From a checkpoint of a small image captioner.
Model: encoder norm layernorm, encoder activation squared_relu, encoder num experts 16, encoder patch size [4, 4], decoder width 192, decoder layers 6, decoder activation swiglu.
Data: trained on regions of photos with short descriptions (Visual Genome), 203450 training examples, 1.9 epochs.
Rows from block 3 of the image encoder of a small image captioner, named by matrix and row number. Rows with one number within an expert belong to one neuron, the router's apart. Each number is 128 + 32 x the weight over its row's rms, rounded and kept within 0 to 255. All counts start at 0. Numbers have three digits each. After the name is the row's rms in percent of the matrix's.
Before each expert's rows are labels from the 100 images, of 14976, where the router gives the expert most weight on average: "patch colour" is the nearest of a few named colours to the mean colour under the peak. Only what is clearly more common there than usual is listed. The data: regions of photos with short descriptions (Visual Genome).
# router: slot weights (encoder.blocks.3.mlp.router.weight, 32x192), inputs 96-191
# up: expert up (encoder.blocks.3.mlp.up, 16x96x192), inputs 96-191
# down: expert down (encoder.blocks.3.mlp.down, 16x192x96, transposed), outputs 96-191

# expert 15
patch colour: pink
router.30 102:130108161132110148082120096120102142188151153097106121100172152166136083195126200182085157066174144169168112173164137136125086118144150112123112108165110103144122078138138100133138168170153098088103101156138080128098122065171089116092143108076097128170176131139108202089144158152116117177
router.31 114:149101164151114153083114119127117122209121149076126147099163127182129079184124163160064138084165128147170118160137143131158076097178156106109100101166115121120137052119134080141139174158145089106128064198142096143067146102170098085096127094101057125160156134123090201100133125145131106177
up.0 037:131115153122103135146137092149097143097125105091107151128135126124106176192144150139117097167133109078127108123148094132087148094097137142184104133150114099115116186188103109094166136089104093148110133161144122146114106132137102141116079062101123119110158157084126129126113099117164148151
down.0 051:104148163148113162081185122140086089082127141156085172176120150136201085154110143142164098122144066103133162068158087123120103094076098057150158131082099110118122146122096160152108134079091113105139179132114157112125154105144199108117150137129146114053119153099146151183122108123088141169
up.1 038:172176163171189137162123152149142138133081118137078183187175118102121187121056147146116153089118164138121108163148106118114165094132125094201155104123108135134139101185086149130146179134128096170087141119106150149159202128133085147155166120084153102138108106152181121111081084102079171174
down.1 048:093130128155192138109122107102201141107140099069111106105175131109134138118134088126093149134170092138147082070108138119098100176160107117154154137059144152146103161138130109157108160136150186123116147125125163175096061152081189088121145173135069052082072140147135054116145124132179114134
up.2 041:125130095071175164112170089110128118113112156116136094094118125075112172125087076080091131147156098095148171171195154177142099165118127115155130117151109165086106082097110196143148105123111124111192132123110119147121127127156173174109171150079126123158109094139109119128149073153099165149
down.2 053:097098090159100133181139147146168169130158162139137106148203167048110144126119148120118137184102195124079109063166125133129177141073136086120197142041128084103075142108138155134161126174185173089127135186158103117152120163141099125152113152187128113071105133131125166159160158148132189088
up.3 072:137144135104109146185136151132082083134090107143148136228216171122107163120136188107172081107106131189071133138132086136108106167115093125161147118105140116163105100110074145098105147070128119098162059118182136115205146147092117095172127143153124157120158097159178083130118147149099157134
down.3 089:160129108105102072136117175125168135132147095129152125118059021162128154108090096153120140144163132084087099118118150088170128155106148138164122153175151162097117077127076127129115116140118169134078099145132141127171129137103119081118161113224094126103046117065116136123097139092151096053
up.4 037:096094156176086122186105112070129089153119163071113133169201169141212099126131100156171082049099102085130178187083170166094143165175165119113148207152162120155097115124069142131095121136176102106136150156137116185127144098090166166128097179137170124150127117139144172149123158161122143158
down.4 050:082154118049153125142154159154106166119102125110076165197138143107172095100127081179098107060113146115101091078156147173150091109123128138134133120119088095100130185097100130061150113092122092158147146121118119136130152111189133176069134140119128131109184133157157166161095141137151120076
up.5 040:097087125198111109242123103102128114127102109111154094139165116149130120105101110111137153105116123174149072157102135129086097108124107129145226131130100084091108144101113160104101097133186102079137115158107154101135153155093142163122129136104128124227118131198189131100167098146074117182
down.5 056:147124112146124174128168110080065209139072108065091135107163125164126110162140107135157118130206111116087178127112171134178160157131130122157139108151172149118169127089145166172164132096106134091109151139155164164112053097111078114118179116132092056117203163070142138107111100156134166099
up.6 058:140101130150131165089137132140090101096085108100121144161139137089122144134082191114175095129106176093190106123098161112120085176173124163080152164084076167144170102085148165071110092140176066098150068115163160112193131152063157122151143128116076202066122105120106079113105130115116148087
down.6 060:083128060094125113158080109134107074145068111124115093146130144160142095093188181113132142184066125120131129041100193102062127158123138127182162149063146089120204136146120179138103120187158124193080113134132149087141088194123108160176104048092081146087095057111163119104177133140100098118
up.7 062:109123109181184073134141144111076134135124095113169082126161158056164150103167131081173126145127165086117091103106134175099173093131157117125135182111115125197119168095066174123126093115157113115149112125084118157139110155131134162147121165031135107186127085192164081186184107179107200161
down.7 083:115156090064070095130189169158119143078161126175149116109118131127097217080110137121116198142163149139104093099164088127109135188076153130142129117122138088161071152149099093143177093087136154120116174135145172106138137109117124138138134192135190146151127125073132100125153155103135173055
up.8 037:200130135116142141139177122134126122145137108111104142116149111113167090130135122144110152126090141091161177118124125110106166143178033079182072127155133158155093088131128101103100122107166176158092129133132123150099059160147185126126111172165158103098090122065085153145123130116153072158
down.8 052:156114129153145202156119101119120154150146133109126136096126112146145085077141159116127194128128131114104134096112130076106141125126176123098168106145149177056172120184089104122062175104060144173138082152086088129091069138195077130161160121111086079125085156159105139131172176033078138127
up.9 040:172174153100063160108144135124127067156146146119151133192083117094116085161112134157140120138161115131164083149125072107147091171123154194100106161150096111155111064160141132148102142142087113140146187121099087129180151151114181093122202156079135064130087107121118088164158097159108188122
down.9 045:102089118145192125145114116169148133168113106056138115092121110124165150075142163100122176101179118175124110154138168094117102164142223096109100121112130090113078114133109126121132135189143162202162159136157162142119174158133130118148098101120166133098109130145095145162182104080088103132
up.10 037:103117148201116089102113172060128175137167122133137110140146098146169202156144077095135115067144114054090080153088110128144090097144156160084071092130133072118099142108147124127181084098179138137161101084092109122165143140141117113172129073134146163127114149150121144170140063133115073104
down.10 044:095181126192181138131082076159094097122126170154110172188182109097087116109145093077063169149115114152133164113073106113147176123141122147120111104132105106115131147066150157118088102140063158105119099155064146140094164166130178145105100149143091092131126152144150135114060058095115145158
up.11 068:122105073133152206134115126137092122203114119065108139153152153098107069143106171106161055165084152120186124126086153119116075163198149196112129168118093142173153110097166147144102106094166056118181090107109149123154164163109167128153095129131090106079097065151100157135127138153114099153
down.11 068:092128177155115105183128126096127127125150146157167091104179101137109143062131129085187180171102112122105107072109153187084222095146163127117171141125135142148112141150135209068099124115128143193148137093109092128156093126133165177153121147090144135141100117064181122138200131145138119153
up.12 045:118148173099169083138111131092100107051109116171125120072165140130107181133172141095229163117083103103089171140074100110127105148171139145113147132187116160142105172094115150094129077132141096112155110122171134083138128150116141206189133142077129173169103095130151111155124141151172164088
down.12 074:156180132110134118139116141123208156148154082158101158170121101081178129091128123156126175104125129164031062137168112094163079128094178099129115126071140153136127115121132141149138102045183207155101165108157154130168154165111105118121158092164143109119117119088132094135081145127153125090
up.13 036:193064145124114165104111151135165110105098136082141126128165137180081159134112156101157130141057094183120133131092062141145157127129099162166104074088144134122148095086113111115161091077156094099180075105132115156126128160145187131157150102130172081078143145072099137135029075089137116161
down.13 053:136136121062059059133078173144157136134143080196163140171087075119155154101165191152144123133119122104099141103137212128134134088135172144145184120157121135096110082177139110092132114152108143104098142089129113137155176096097130144093133087132159174129172163096145138083139119143136160117
up.14 042:126110124182077105099168122141147144114146113080108182125144161065114123123117169142175049100156141078148132133203116116106121090100132096139097092135137170172158150103098112110135225138133119145146073128107117135129123147151112108164066179035130096148086093184114116130128086173152187143
down.14 058:054154141115115203067131107139110152144085130132155174152099107159082138127141188123165106128105122138132140154179106153168110136116115147125142137113119167116131101117141102059146140160086098104142160052133155109138126107063132144104131147081165134090123086150088158065143184120058131103

# expert 1
patch colour: pink
router.2 108:132122162120149139131121159154066126102122140139140106088220221115145129131149168088174196115135144142157091118126165166078127127185139104108099153126072100185099121143140170079116087199187082092115105113130123135135155103153151172112138145074115172170102078098111127140165169160091153125
router.3 064:123111184177141135085118111149058147176112163104131099094207180157134116164173161147137149126180144134122090122128177143076132077151145104114076136154085111192152102128126133096124162155137123074136113160129084151101136107181134153126117114063099131176146072139105168156147147176105160162
up.0 052:138142104175128160114125095108136088126109148146115114102094207106085113098130114098149119116088160129070130127105120141155162107169171066149193113140144069131136176128104186158086175135113085129176196137141112109172118123109155120084112126058111136176080129146132133129165131071151085144
down.0 050:198148152157139134142082092131150081147105147088133124083104161165128151113163130135168168180157104114094133144120059101147152140128122116117106062136139104144120132125120097091137171110136088127105107097125130110095133167125169161074173166121191114099099166136075129096169151128125067162
up.1 051:090128132135139115159126123150183145063181171137101104108139110082187146130106157106141097153204167061151130081099158087082199142106143127162125113107186210140222135130127139166102155155114124153099140138163117058160134066132174094144196136192116117109123101145157183128113119166157099089
down.1 050:130190086087103125154144095123160141109109122089155177157130148147206143111142125135121171163159145142062173126166142135143112133104096109119189157102155177163129113115116116088134101134126085122131137099105122116088146147073166173149167159116124103138162071066084139153074136176206182199
up.2 049:077152132115161117124126114141104121154104150102075123130112105127162144140080091120176121134178112160083107161134115099162180102071129079111145042126116123093166121122089136120070105103147098094169132161127140117167091113128114103087152121139188083126156119138131139148122131095091139163
down.2 052:129077100091126095135073147136154165135143133128131150156080101144157073130094121156130136103116112150139135109165130147200142091126120096093141130045123143144136143142156170086124086113168101107113161149032097162142106158137132157109160146151148137113108110112103143096114099154199149123
up.3 051:153138124125049141120197118126124154132177121127140103121145164169098116175126179078123159131154108115125153139125102163103073092094116117150145168109192089154105173091143098114141075138107071123193105129145156122110137146116105109149121182133131135169102129193097102107120111094126126159
down.3 049:095155101112136168138125149085091122135103137065132075137083064149086171132120134162148114067143127050136104082163171081103174095135218132130130078136146117124111156189129182097159139100121147164183127131140166124109125126154152160185205133085132122170136150125128136096088196137120116148
up.4 055:186114136080120098140112110120160157111152101166130103079096150095085161125162165146158152104131154116156095102055161141104128173067124103163036099169126159091116151139207127151127108113128102148153077121140154114143123127170163089104184218113104147101152049124079147119125133076161094064
down.4 053:161131107128089122061125129091132175181165131095149182128149164134140096089164171108088144123126184137063152128177102106137100182096080083081107103146171073091132125146160168161084158146103149154076176077133117096128090121141113126104092076170144171132055126156119158158088172137122128140
up.5 051:164082115146116127179107130149151143146168141203144145178170151121082161073170160083128116127144167122114149068117050117155105131169120157187091151118171083172165162159110107139177134112146162118173099081131152068093142143071159113098036158127146101216137114159110066088081157145139125183
down.5 054:187148087112091180107163132151117166107067117103131109144178120085121094090132115149093111137131114090148107136119177140140066130143120111095102047157136137098114103159123132104169143067121104124161146118187129090128111195175150136161132130156162089135142120088167170101118157054149063172
up.6 097:146136124100184105175099145112099122150147052171158045088137167070171148122105161098158124102088160184117051111119113158081155150180140161096138186169089149160118142116100129096083097108186118083102148133095134134163168139121148153105156125109123130175111061116139104113152183201077166113
down.6 075:125098117108069119211138065108134113180177161162116071123178240117142159156105116084158126113107106148105112096150049141110122125068098118154150168088173125146075094111099048122086139148087150102115119087125131168108210143124100098133109103138125126188143146073138147148122113087107118107
up.7 049:126091160112112147146104120161137130092140134122102138108159139178173183154143113097188118086130111076131062122129198130157121174115099185129109128148108162125079134151160116118097099079068081156108138119118090166129060183168096150104136185148094108164153150119193086128131145080134224164
down.7 053:127110154140092157126022083130152130116203114103104082177113100104140131128133127109101147163179115112187117094136132177129111078116175112153098130112116152134094142103095072080180113111111107136099162100133101108151131086132129153156159134166111172121101171151151081101158145103160059201
up.8 053:106152095114124132124172153177121126104123093134112177108126166109089171185207134115096157088137124115057108104108119182164110062140089153157066154119101208169149150116136109160131094151104132112109126187126122134129153184136087123112174144118192134132103160039129128121185151140156124145
down.8 050:172102170169116055086176204088141095164135108110131161119115101122163159097157148179151100134141109082115104169127121152068133150173092098087144150159089155082101100155171073088112080138149078091063118100156119106097140137110106141100167198166138164095129194141099125123124166113103119119
up.9 229:134127091133138158162103097088127070103161115138101143179132130094122128115080103143152032158082056116091183144136116090112143149136093170165123115086095165134175151070133182113082085105174144125146109108133161167177131174065177089162120141140152155124081108176137078107098079188106133089
down.9 175:121138078092080177078134161187125121146104157132114163111096093158091149124116161165084156121141111178151128176127110125164103180127154092090117099158165106107097075155144048129159150122093104131133150148130156096119154110102147103066124101199100145049125148100059173090081133095159112081
up.10 063:109115155108146173120156123104090113103128106125081078082170148082145140121142140129101051124098116113155142092176157122063110114175111112136125117103074094142158140054137144121136101163155070112113168132127121112151126108104134149190084103112138063175140114156140086152173143156191099081
down.10 054:162069132116128155102114086130138122127121132125124107126121131139129180153115148153106154158169051124153119157127148095149124121128105088102101173121134101114112124126216134158152118109083158142165188071103132160167154059077082110127123100100121141103109220072074111167070199033127103141
up.11 301:140115125120104146134098176184112093141049124144142144118142145120116129123124166121164197137079128184159134142116087136124071198200135074110072140119091117131102093167112144091110110181126118104166095123169157110166156112139160159124157136125101214106100114063126096136116144145140127104
down.11 374:129121107083106167151132122153198142130174159125062177116083064135140104157076133149097135084146105157148144174139108147216094157127166144123099130136152123066137108167176088142112142150107116112105153138091174097125160112111118105081135126187144157066119185111089146101100152093146119115
up.12 056:080063095072147185079133156144123134078122101128179136173100119116132146103132072127101157129206150134187180111130144165102115146119104154135185133156091133162111122128123110131145121139076076082155196118109106107104157128109126167190139104049101139120101179133118130165181117165196075166
down.12 053:073096125137086162216151168168132192121142131109099107145153176095136059193110199137119169146158125118092165132178170121172143112128113113185115099165117086123100160134119076129127086169129136114144124128132147099119173113138109106152116178165164096170141133091075103155102106159111143097
up.13 052:143087116132108105131116083095162114134185120149132121124109087112076088125118139147117115126050110126159068139123105141146050194107108162151093131120175123100148145077143063132149182119098150100102118207099164110075153121109124118105156090121148133060074158083121077189098151136142063060
down.13 052:139169151102104112104185169190181184056143119141152133103093124098138152124131170094114146071148119121141156100099135108196082149165132110057107201107122146144094173123130083172182135102175093081133136128148153131102148152077115123137098147098141085080109148123113201084147110135137133164
up.14 054:094096187154134139102174187079153101142115101157133112156132167122159123126052172107130113151135129152104122132180110160088136112158126114129120149106068150123178135071114134111110083164135161080111166171158199153100160177128159171168151078159132185059097086139128121129123086144127166125
down.14 050:120154066111161122059159118143098100101087149135100140103119109132153129175126150104137109106123133075152101099115087120104155115121059178137189184147207119140172151149178067118157154082138101103120080126148088106109091088099156172115078167103187091070099147141181108129130127119078182087

# expert 8
patch colour: pink
router.16 122:170114151121125136056135103141140165162129177110108138122120102174115099171165142151083131133158118126151135148124133115166093109133166097105096111174172093109137108141129062164179202152123117128095096182110091131068111111174036114109118081134104120140157158124091176064128138107155109145
router.17 077:171124183142145146092127121110094150166102158093150098096200169165124116176187168138092152128164157144158088147139131120112124103133158080118096137168106047160122099129126108131158167166152105063084096150121075124073136100164087134098122103100091104172203106151113137115162141107119137151
up.0 076:131135174151128165139161089166137134103160163100124110183156154133127137121077165173141128197127158101187118139133123119153212081077177141134091199125068073144135083122154115185157096113082077163114124142127088161154087157136082132118113146131084157162197165146187140057078086151111122131
down.0 081:145107154132152119141149117140121157113105102181089232088096133100112149195109144178142087127150097120121202075155188132138171161133161055107146091157131111124101139130148125118144149116201115107078140100171135078165092120153162129117074154116164089160074196104163142105131094134111089146
up.1 077:172140143161147123140164098126154132131140112198124099171111125115117120147129122128146150145105146158152103099158172099132107162110111063163132133130062122168111072107107161080137159093157117151095123110140141115153131148149079102138155151085085093119128123084152175126128147167136111124
down.1 085:139166126156115156155174150058176163142169117090109123068136094088086158112140097100166139055139103156152110155083100106151074128143125102105176177139192153128147185110142092109105178172131151135167093134175095133145083087156158140094099151161181121172098094090143071149142149171101080150
up.2 154:067129122143158142123126106122088160126135113096123092123163196109192109123132161120044109111150152078143063100136149119094117058130105153140066168133087146157115128098128186150109122170163112131125145130136102131123102117160109168158119102067090044173133088177144165138164158130143147161
down.2 150:087188111134125156172156144083128091104132058139113091189137172108151111093094139151140101062120172122112100193151156075132086124132143127101143069107093200104120094113082176108133090084109137115151160097164123141185129142109179085073162140146127150116109107124157094126116105131074144073
up.3 129:144108103114153084133081126105076097121101117116137085161203202109151150081136151118201116136124129137101089154045146107033118133143142146105092130114128122207143140075070135108110064108182138136181105156143133152225100138117141112165122150097109155195112076144192139166151102117119153124
down.3 112:138056215118158167128133088184132174147147128095122170107091093160150067153115068150110178120144149125109143143129150120171074081155087105110149110132105123099149108145166128196099097183119072148133123099116108174126110081187174105139118135159088083119173227156089099104144133130158169139
up.4 069:163147133130148123182125093113108168091143130131076141115178133059120104111097163163121099193137085079083136172130128130090054159186091103100105158105113079101107122110098186139112096166099111091020166145123086119138091210071158108138129114119189098111115128142137101115093131067158138124
down.4 085:099114144135107116124178084171152101063067054129171129141185093146149177125127156144126122151171132141131093134142145083163134131132066105110093089142217133146147086120123122048124131090135199167092102107134152139162097147087131146112157120088159144115114085137092112151102094138129093136
up.5 080:109150105164169095074162054122117156189109155055110155165147184123163173161141155079204164092071138104130091117123106122123154149150090107108110118083129117113174168122164055126117095127135143173150101095141139152178122100120158167090128162081122080127124086120098180095123122137080110147
down.5 078:142141184117135126096097088138120168121182100094118097106107150134126203117165086074121090122147135078134191136131106053113139077099115135127098109133134131128147189146085105163112122135186115106070157176102123099044082114163131080151180113043111101088098128120153117129100139155198134163
up.6 073:123125072117081131114099141130109148138144121104113121144096144113140180122062139144161078081140147145134141088121110106140203110165133155145121102130129149111143114098173164157132107177109117097152166141135117055157161149140095154110097034089122141167157112149130157158186074175073099146
down.6 088:160122145174074119134116097165121117185072125131159181088094086184085112139182062126062154107157130075129084157115080065122134104168127085124082118103118147149118105165133128069118090115125104162067226143110171072092166185141131191186046132140140134081099108133096117143112085114189092152
up.7 077:153189138176151137084170103098126145171117107213113132140146120137147135078161066141153073123152141124144144104103178129134151202133147129135124162156086139127162153115171153138167086123083101138214163120160150117124123117107179071142129186142150130188097079166067055127154102108103142105
down.7 085:138169116158163077115153068127094158121203161130150168135124126149144146155085111127100103117077119098091192106087077134148138139161116138173095057154178136126097146135072072151125119107083110088114068112128128090086144146153083124145183164154103167142066195106124151156097108152131152120
up.8 153:066114181141197172113122103092092183161102130100130096118187157094182085167101117100097113105166145053115098076110153082103105096166156139090068156132084152154116131103130157143090106121170153103080133144139089155109144093150109144155088102111090089162183053193122142122156121155111155144
down.8 141:108164093134094137131141144133169092106080117132118109156134138071145141081092162141116095065149184152094073168146152109105112114132124151101148078070102145126150102119134162128121136102137124137152154095142131122164126124075211090099151150159153159154107119141187087149119131153075120083
up.9 074:110132119162166169174087090114102151157147157140088148163112114152154077090109153145168038134143143146096112119125161112159087140162087114159117155153153101127157121140075099117108103127111078141121140083108139097087152105071106081156078145093096064036120116088170110138152109119132180107
down.9 094:147136175096123143158176177105128104124124102173063153099093068091154093040118179197090104138135077140106094118096120148201155172101097116159137125126120158171162121095114112120114097098127122071150081149090081125104146163214147110064123103132145138131081120092101147136111107134156128094
up.10 068:153118197138126143159170172090102175090155079176144180147131139155091173119129077113096084189139079084103131142112166123090135085112086108130087176158108139141124106108048132158092142140123097126082145148118134108171104084136170177133092121152110152108097099174187114197136137057157138189
down.10 087:145165099110152129189176103104178118076110060092131142078107100152106132123135084154175134131088121146102130144136085149155099140105152063148087188094162121147161113210165162067146149139102131072131154222103174195110140126097104161159094121100133144118161101150103145119111145117183088107
up.11 082:087163151171119077096114096099125095171147106138129142165161088103130054091105159092088023138129156123113102136122114128084128083141138108145163073155098177158149106135056154127148108145114133179125057074141091128132067174141134109127130123116126120161188107114189148120133112147148141160
down.11 089:096063152181156122137114083100143072141208140085144145053149143103133162102124105145119151176130110203099098180099091096120153104111181205122159068070139074137142123153141097112172165113117145145090150130114096114087076136143132147133165160096168106112126112127089164148126162109192100121
up.12 074:123188103076113156100102100129071145125087106076130017165136164160119151128154064133133121147061133164122119109095112116074134151073098193101152171077132068092080131146101138128171132134133079139139113165121162113143162104105194145124107115161122134165146172142153170117123077105109172124
down.12 080:149131108092149131114124127134149097119080093119087173146152124121184127110132139112095035141097119132171064147183142123154110114100104137096108054124141126114106135148084075148197097089159163143104182097140094122118113137123152163113103114138150114088095103080153123184120131110099113120
up.13 077:125169195176140138081121103111167172145123160122120092145133126097126128125122166154170139127199124111143117103132119101116114186135143108115123103091111132176146166108058084096147157126127111142115157124140118160129098119134173153170138163118124162172108048200131161093111139140115131141
down.13 083:133182096155148052081106089129150170132066079120146136128133048073126165128124134169133141112172144106091105129056173157166104123077097095114121106100091140173158205083144166117189184136161099139165118099119164092112103149166158127169120102100111102113070173095107137147154093125092134141
up.14 070:136145147151139128122178101138130133108153161108101089161137147129172112113121089071168109161153052111126140139125169179088182115179149104141130081180131099092147166096165091099189117115135135122173149071090114137170131100103123179155206107115094117111145136112144119094122144135137168088
down.14 086:148084173139116138152134080133159109137174169120135115086156141126164118139118103155091183156050165098118086176099169090118145068164126113094121122167130113067079168175130076182104124114074111148040137182150094120169141110119181118089155135107148180136181089133085070175158096101188119120

# expert 9
patch colour: grey; cyan
router.18 070:071173113086077126144063112115130113095134074147130153153105132069121159112082111123108100157128164163118100103145156064125143137108072223127237165116126132159145112142131166111070077079132157101139140088152136107157119150093200128139116160125166105088107121149140095154134146147054154099
router.19 137:120149086083078111142088166156166090091114114158134196131076071103108174098090126130144142123089110150111141086131107138161133187117091169145203138106110149091090129189157158105099066109065160130159164076117184085186137143088192128135143165180164144075074174080135098152086133119113120092
up.0 029:097141137157142060152107126146149151177148173167106175184105086146098131128150170159164157077164172138103143163137162158104113137144119100125080145136113126149148176182087079144107173098104119148093168098100143127171110057156052131077132172137103164152201145217132158139139198082087131112
down.0 039:112104127152181133100156161152118151068129125087164053118113111122161110116071073133075106154138102133099118131108132146120113106208046116101057147131114087100138087116103091196195132068063135118095153107135108125101097132098146165138162082151109138193125165195133118123175121147161144075
up.1 027:204130120138138147172145123079027140058109125115224113143156095080124173127139158164159125060127104161148078168130163068056135111099126130162130167181144114173152147077090121107147139143117157124120127144083111101193110084163126084142136111154088093107091090135136159135148084191120107171
down.1 043:170133161101072114167145146156156103120144116126113091132151067136103116147127190174124128115169082156134124119108093080130132136083127154097194110119086105107130149086072134104156109122101120094159144020155164094200150104155165101160090100128099123123164095080125078164127033098140094104
up.2 029:135062169146126161065109055114133066103157150105096167057142078144137117191144148146169133091157173179155082132101086160187138090144099153102169112120064129157131121119153040144179102074136114104157170144115106150066132113129190146150111163131112093134157172105158126161104157130127134156
down.2 042:097138122180112122157148138091141174113117140140173169162139127138083163118138143079080085121115121131078212037170144170124171105124170077176101111137125155142177139178168163172143164124111165101098141100079134101152122122135149088137153140093155066123081119127114139157159129146152187164
up.3 030:127152121154131106092111096178084126157137144132115187126131132108153153112182166116120107175107143215104139121147124115057127134134107130093180159096097151131145199162091124128156146139127151113091121162128149107157138143148178140116081111154099122175132124120091160085123126112144115178
down.3 041:080175170134198054152112084139128162157134159057133135129158126134137113177097117152102081137153117127071112138113102120195093075092122134123112097127140189107063135125145137086130164100122137190143084106101048106090101134125070127125069138096123144111143068142069135138122110087112134124
up.4 046:116114105121155107123128091123083148181070192088122119080155180157096081176154152098129141159164141122162067085110182133099165101169153106137107166157123095140119136099161153053095139171159116104135117156111080102128156054184143131159136129101072113144144079157127114149112204147101166140
down.4 055:153156153140067125165163070131164155076133183112163077087117134128128146152195110148174097121127094116126160116126149165136151080116146100198207087135124131097139163157100141180131093071139166164116138097152106133082132140162104123169141125180123135074156163195138117157154116166141100135
up.5 030:140113122155146126141183078147084112156147105110068153190087140165144121162091154090098118053127198168145188082127115101040144119104139112072122126116082176107112098090146130149179149167156109125116115091105110133120197129104137106117177082150045163124131133130144142152105076054107126103
down.5 039:144138155141085091149085055117102208122136113092086097132173119154085123136134131169193148078113087122045181167101138146109124127179147184109131135136104140122197138134137146147132111143125172155181150118131118060146081094134077131108149104131158127045167181086154150086176153161105146077
up.6 102:129099124169177162136137106095109098145138119094113104114167162049171117129121171134155101106105146146141113160148155157096097140167117130109065113120035145153168131103162156093062112133203134076119092102132127124117217139123193142113127170103118133143093096153110090132137142151078118152
down.6 150:132148076120107176141130155155145106085171125159116141146101118109088140111070135157085137122149107156101137174154093126126110176054133155101145137136191126150099095103151073116110119121092096151106204097107201106141154116082159120076120106101122129109082130104079119058095100106111163094
up.7 026:150112122158179074137115129066109149120187102142133093139105136117127135148137135074116176097141091090077125195114105145122089058159075134082105090080088125105091109175101136140165118153150083120089125197104108127077081160161093192188154128144155151119159075136079156061116124102126167167
down.7 040:148098179151125128166125117139159104120162148157102137109174105163103109122159131104214184180138063086154163156163133144103180189119138141150137133194141113104114126141108162096110112122113133151151165087170049097121101136124148085130130146140190144166147129118162122130059126138162135115
up.8 027:144081119114143100122059122115096117156133106132129078130159183113139090159204169149126140141177132148148140145125206154142072112132119155117156146142095123135102060118199132113110132102116072121130157134125156210138172096040120144134161143115125086134134107142107047144145161094090168119
down.8 039:131144138121147121167136144120127150105137175155139118064145149115131151178127125117103162069125066125111147195173108096097156118179111121161115161119039073165101156075158119102083118207150107084066138129112184172154098112095147141117063169092141151147052088124115146117147125195145138159
up.9 033:189101164154171073130138146121114149128152064101099086117131149115118074165132143081133101158146128064151149133101171130106189073169153154136098166126136137138149108126187145146112126158135100128128106157070132141137077140162067133139120102171105148187147099196106172157114114230105103224
down.9 046:202145180099119167153112068104181105128136080187110142151151134161169098083100126118135122137084132117126127140121140054173047139128169172143164120148135149114167149109101104148110176147114098161088120130143115116135158172161097156163088143115132150102103171118088132120240169147135122153
up.10 027:127142124124139057118112080117169133139148131070118132165066126207096109109139128087126138113151161141119137137146092126135157138150111181100160123117168054185107156107082153122101072114122089138087122164179122116112152124102073085135122114105164182177122117138101176162178107100078166124
down.10 040:125129085143106108110133134133125185157131137083110125141066115056108127148166136073121174092101094109132129104088093144126126098136079180100118126114118155218128153112155198166107139156065153119101151164123099101191116126046169162092117168153163149080160166116113103159114143148135145134
up.11 038:126133153141135144126096140133085154172140107085130111116133156134093078111151151104163074110106094126124125143112147115052121078255113145114118165107077163174101127075202143116152069154167113122148120105088126181124208138069149148112137084075057145123101112132140112087115114123095156153
down.11 056:107143092171172119116138110181123167140154138127068154100144115145153093098138112075176162130193139101214076108097148127096080110124067123125174163125156097121127143170111121127166108173095122153085069127163136156096163107144102154152074088166097104139186066164139163106167127100111120172
up.12 072:103145165095144156134127134111087123159180131124100082126164175095160106115112131153144105103138165167130080152111140150054129111152166178109091203146075111145144116083185120108114017150155082088129133147099119109185190129117139154082156135105104152177134063125107139086146164126089153121
down.12 094:138124095127116148155065102176148138067131115142082159150099107122127155111070152178096126146128076153139151107112128091144108165089100140124201113130188123111133139120187114118142093085098091166097173110090183088165122121121159120133103162139141090092080154143082125111117065113122137084
up.13 027:161184137081144165129135145094135120134138138126163154134154162195139132137062128142146212126137139158086098164167161105080181101178144139081182113171164131114097102082199114175120143134102136148128117155158173117176108107167148184145047079084068149205084097111090189150130099153104134163
down.13 040:107143114123147160120135127123144100140114123116105138112188111115084151164139169083092130094080107091130126107121125104233188183106142169129098075115126182124121066115129161130155165101119145184168086147154124083112130088173162180081114165124192101129106157125100182176142133068145105090
up.14 031:129152112136161111159159075187090131131145085144159109129121103142121127150090129107148109162164140112121131122108105147116125141152121096091113210140114095115097154221095159150117095141120070110110140206095164066147136084130155138126143127116110121115132146113102148092099114097143202163
down.14 041:175120173138110154089071147115114122174077110086098058140118073163145115173138133117145137061141082130130100100142163102138093136180158145150135142106114080107098189157098108097084163135073090146111085157083141117146133176145136154101085186101122170144167107094103107144077096149139086161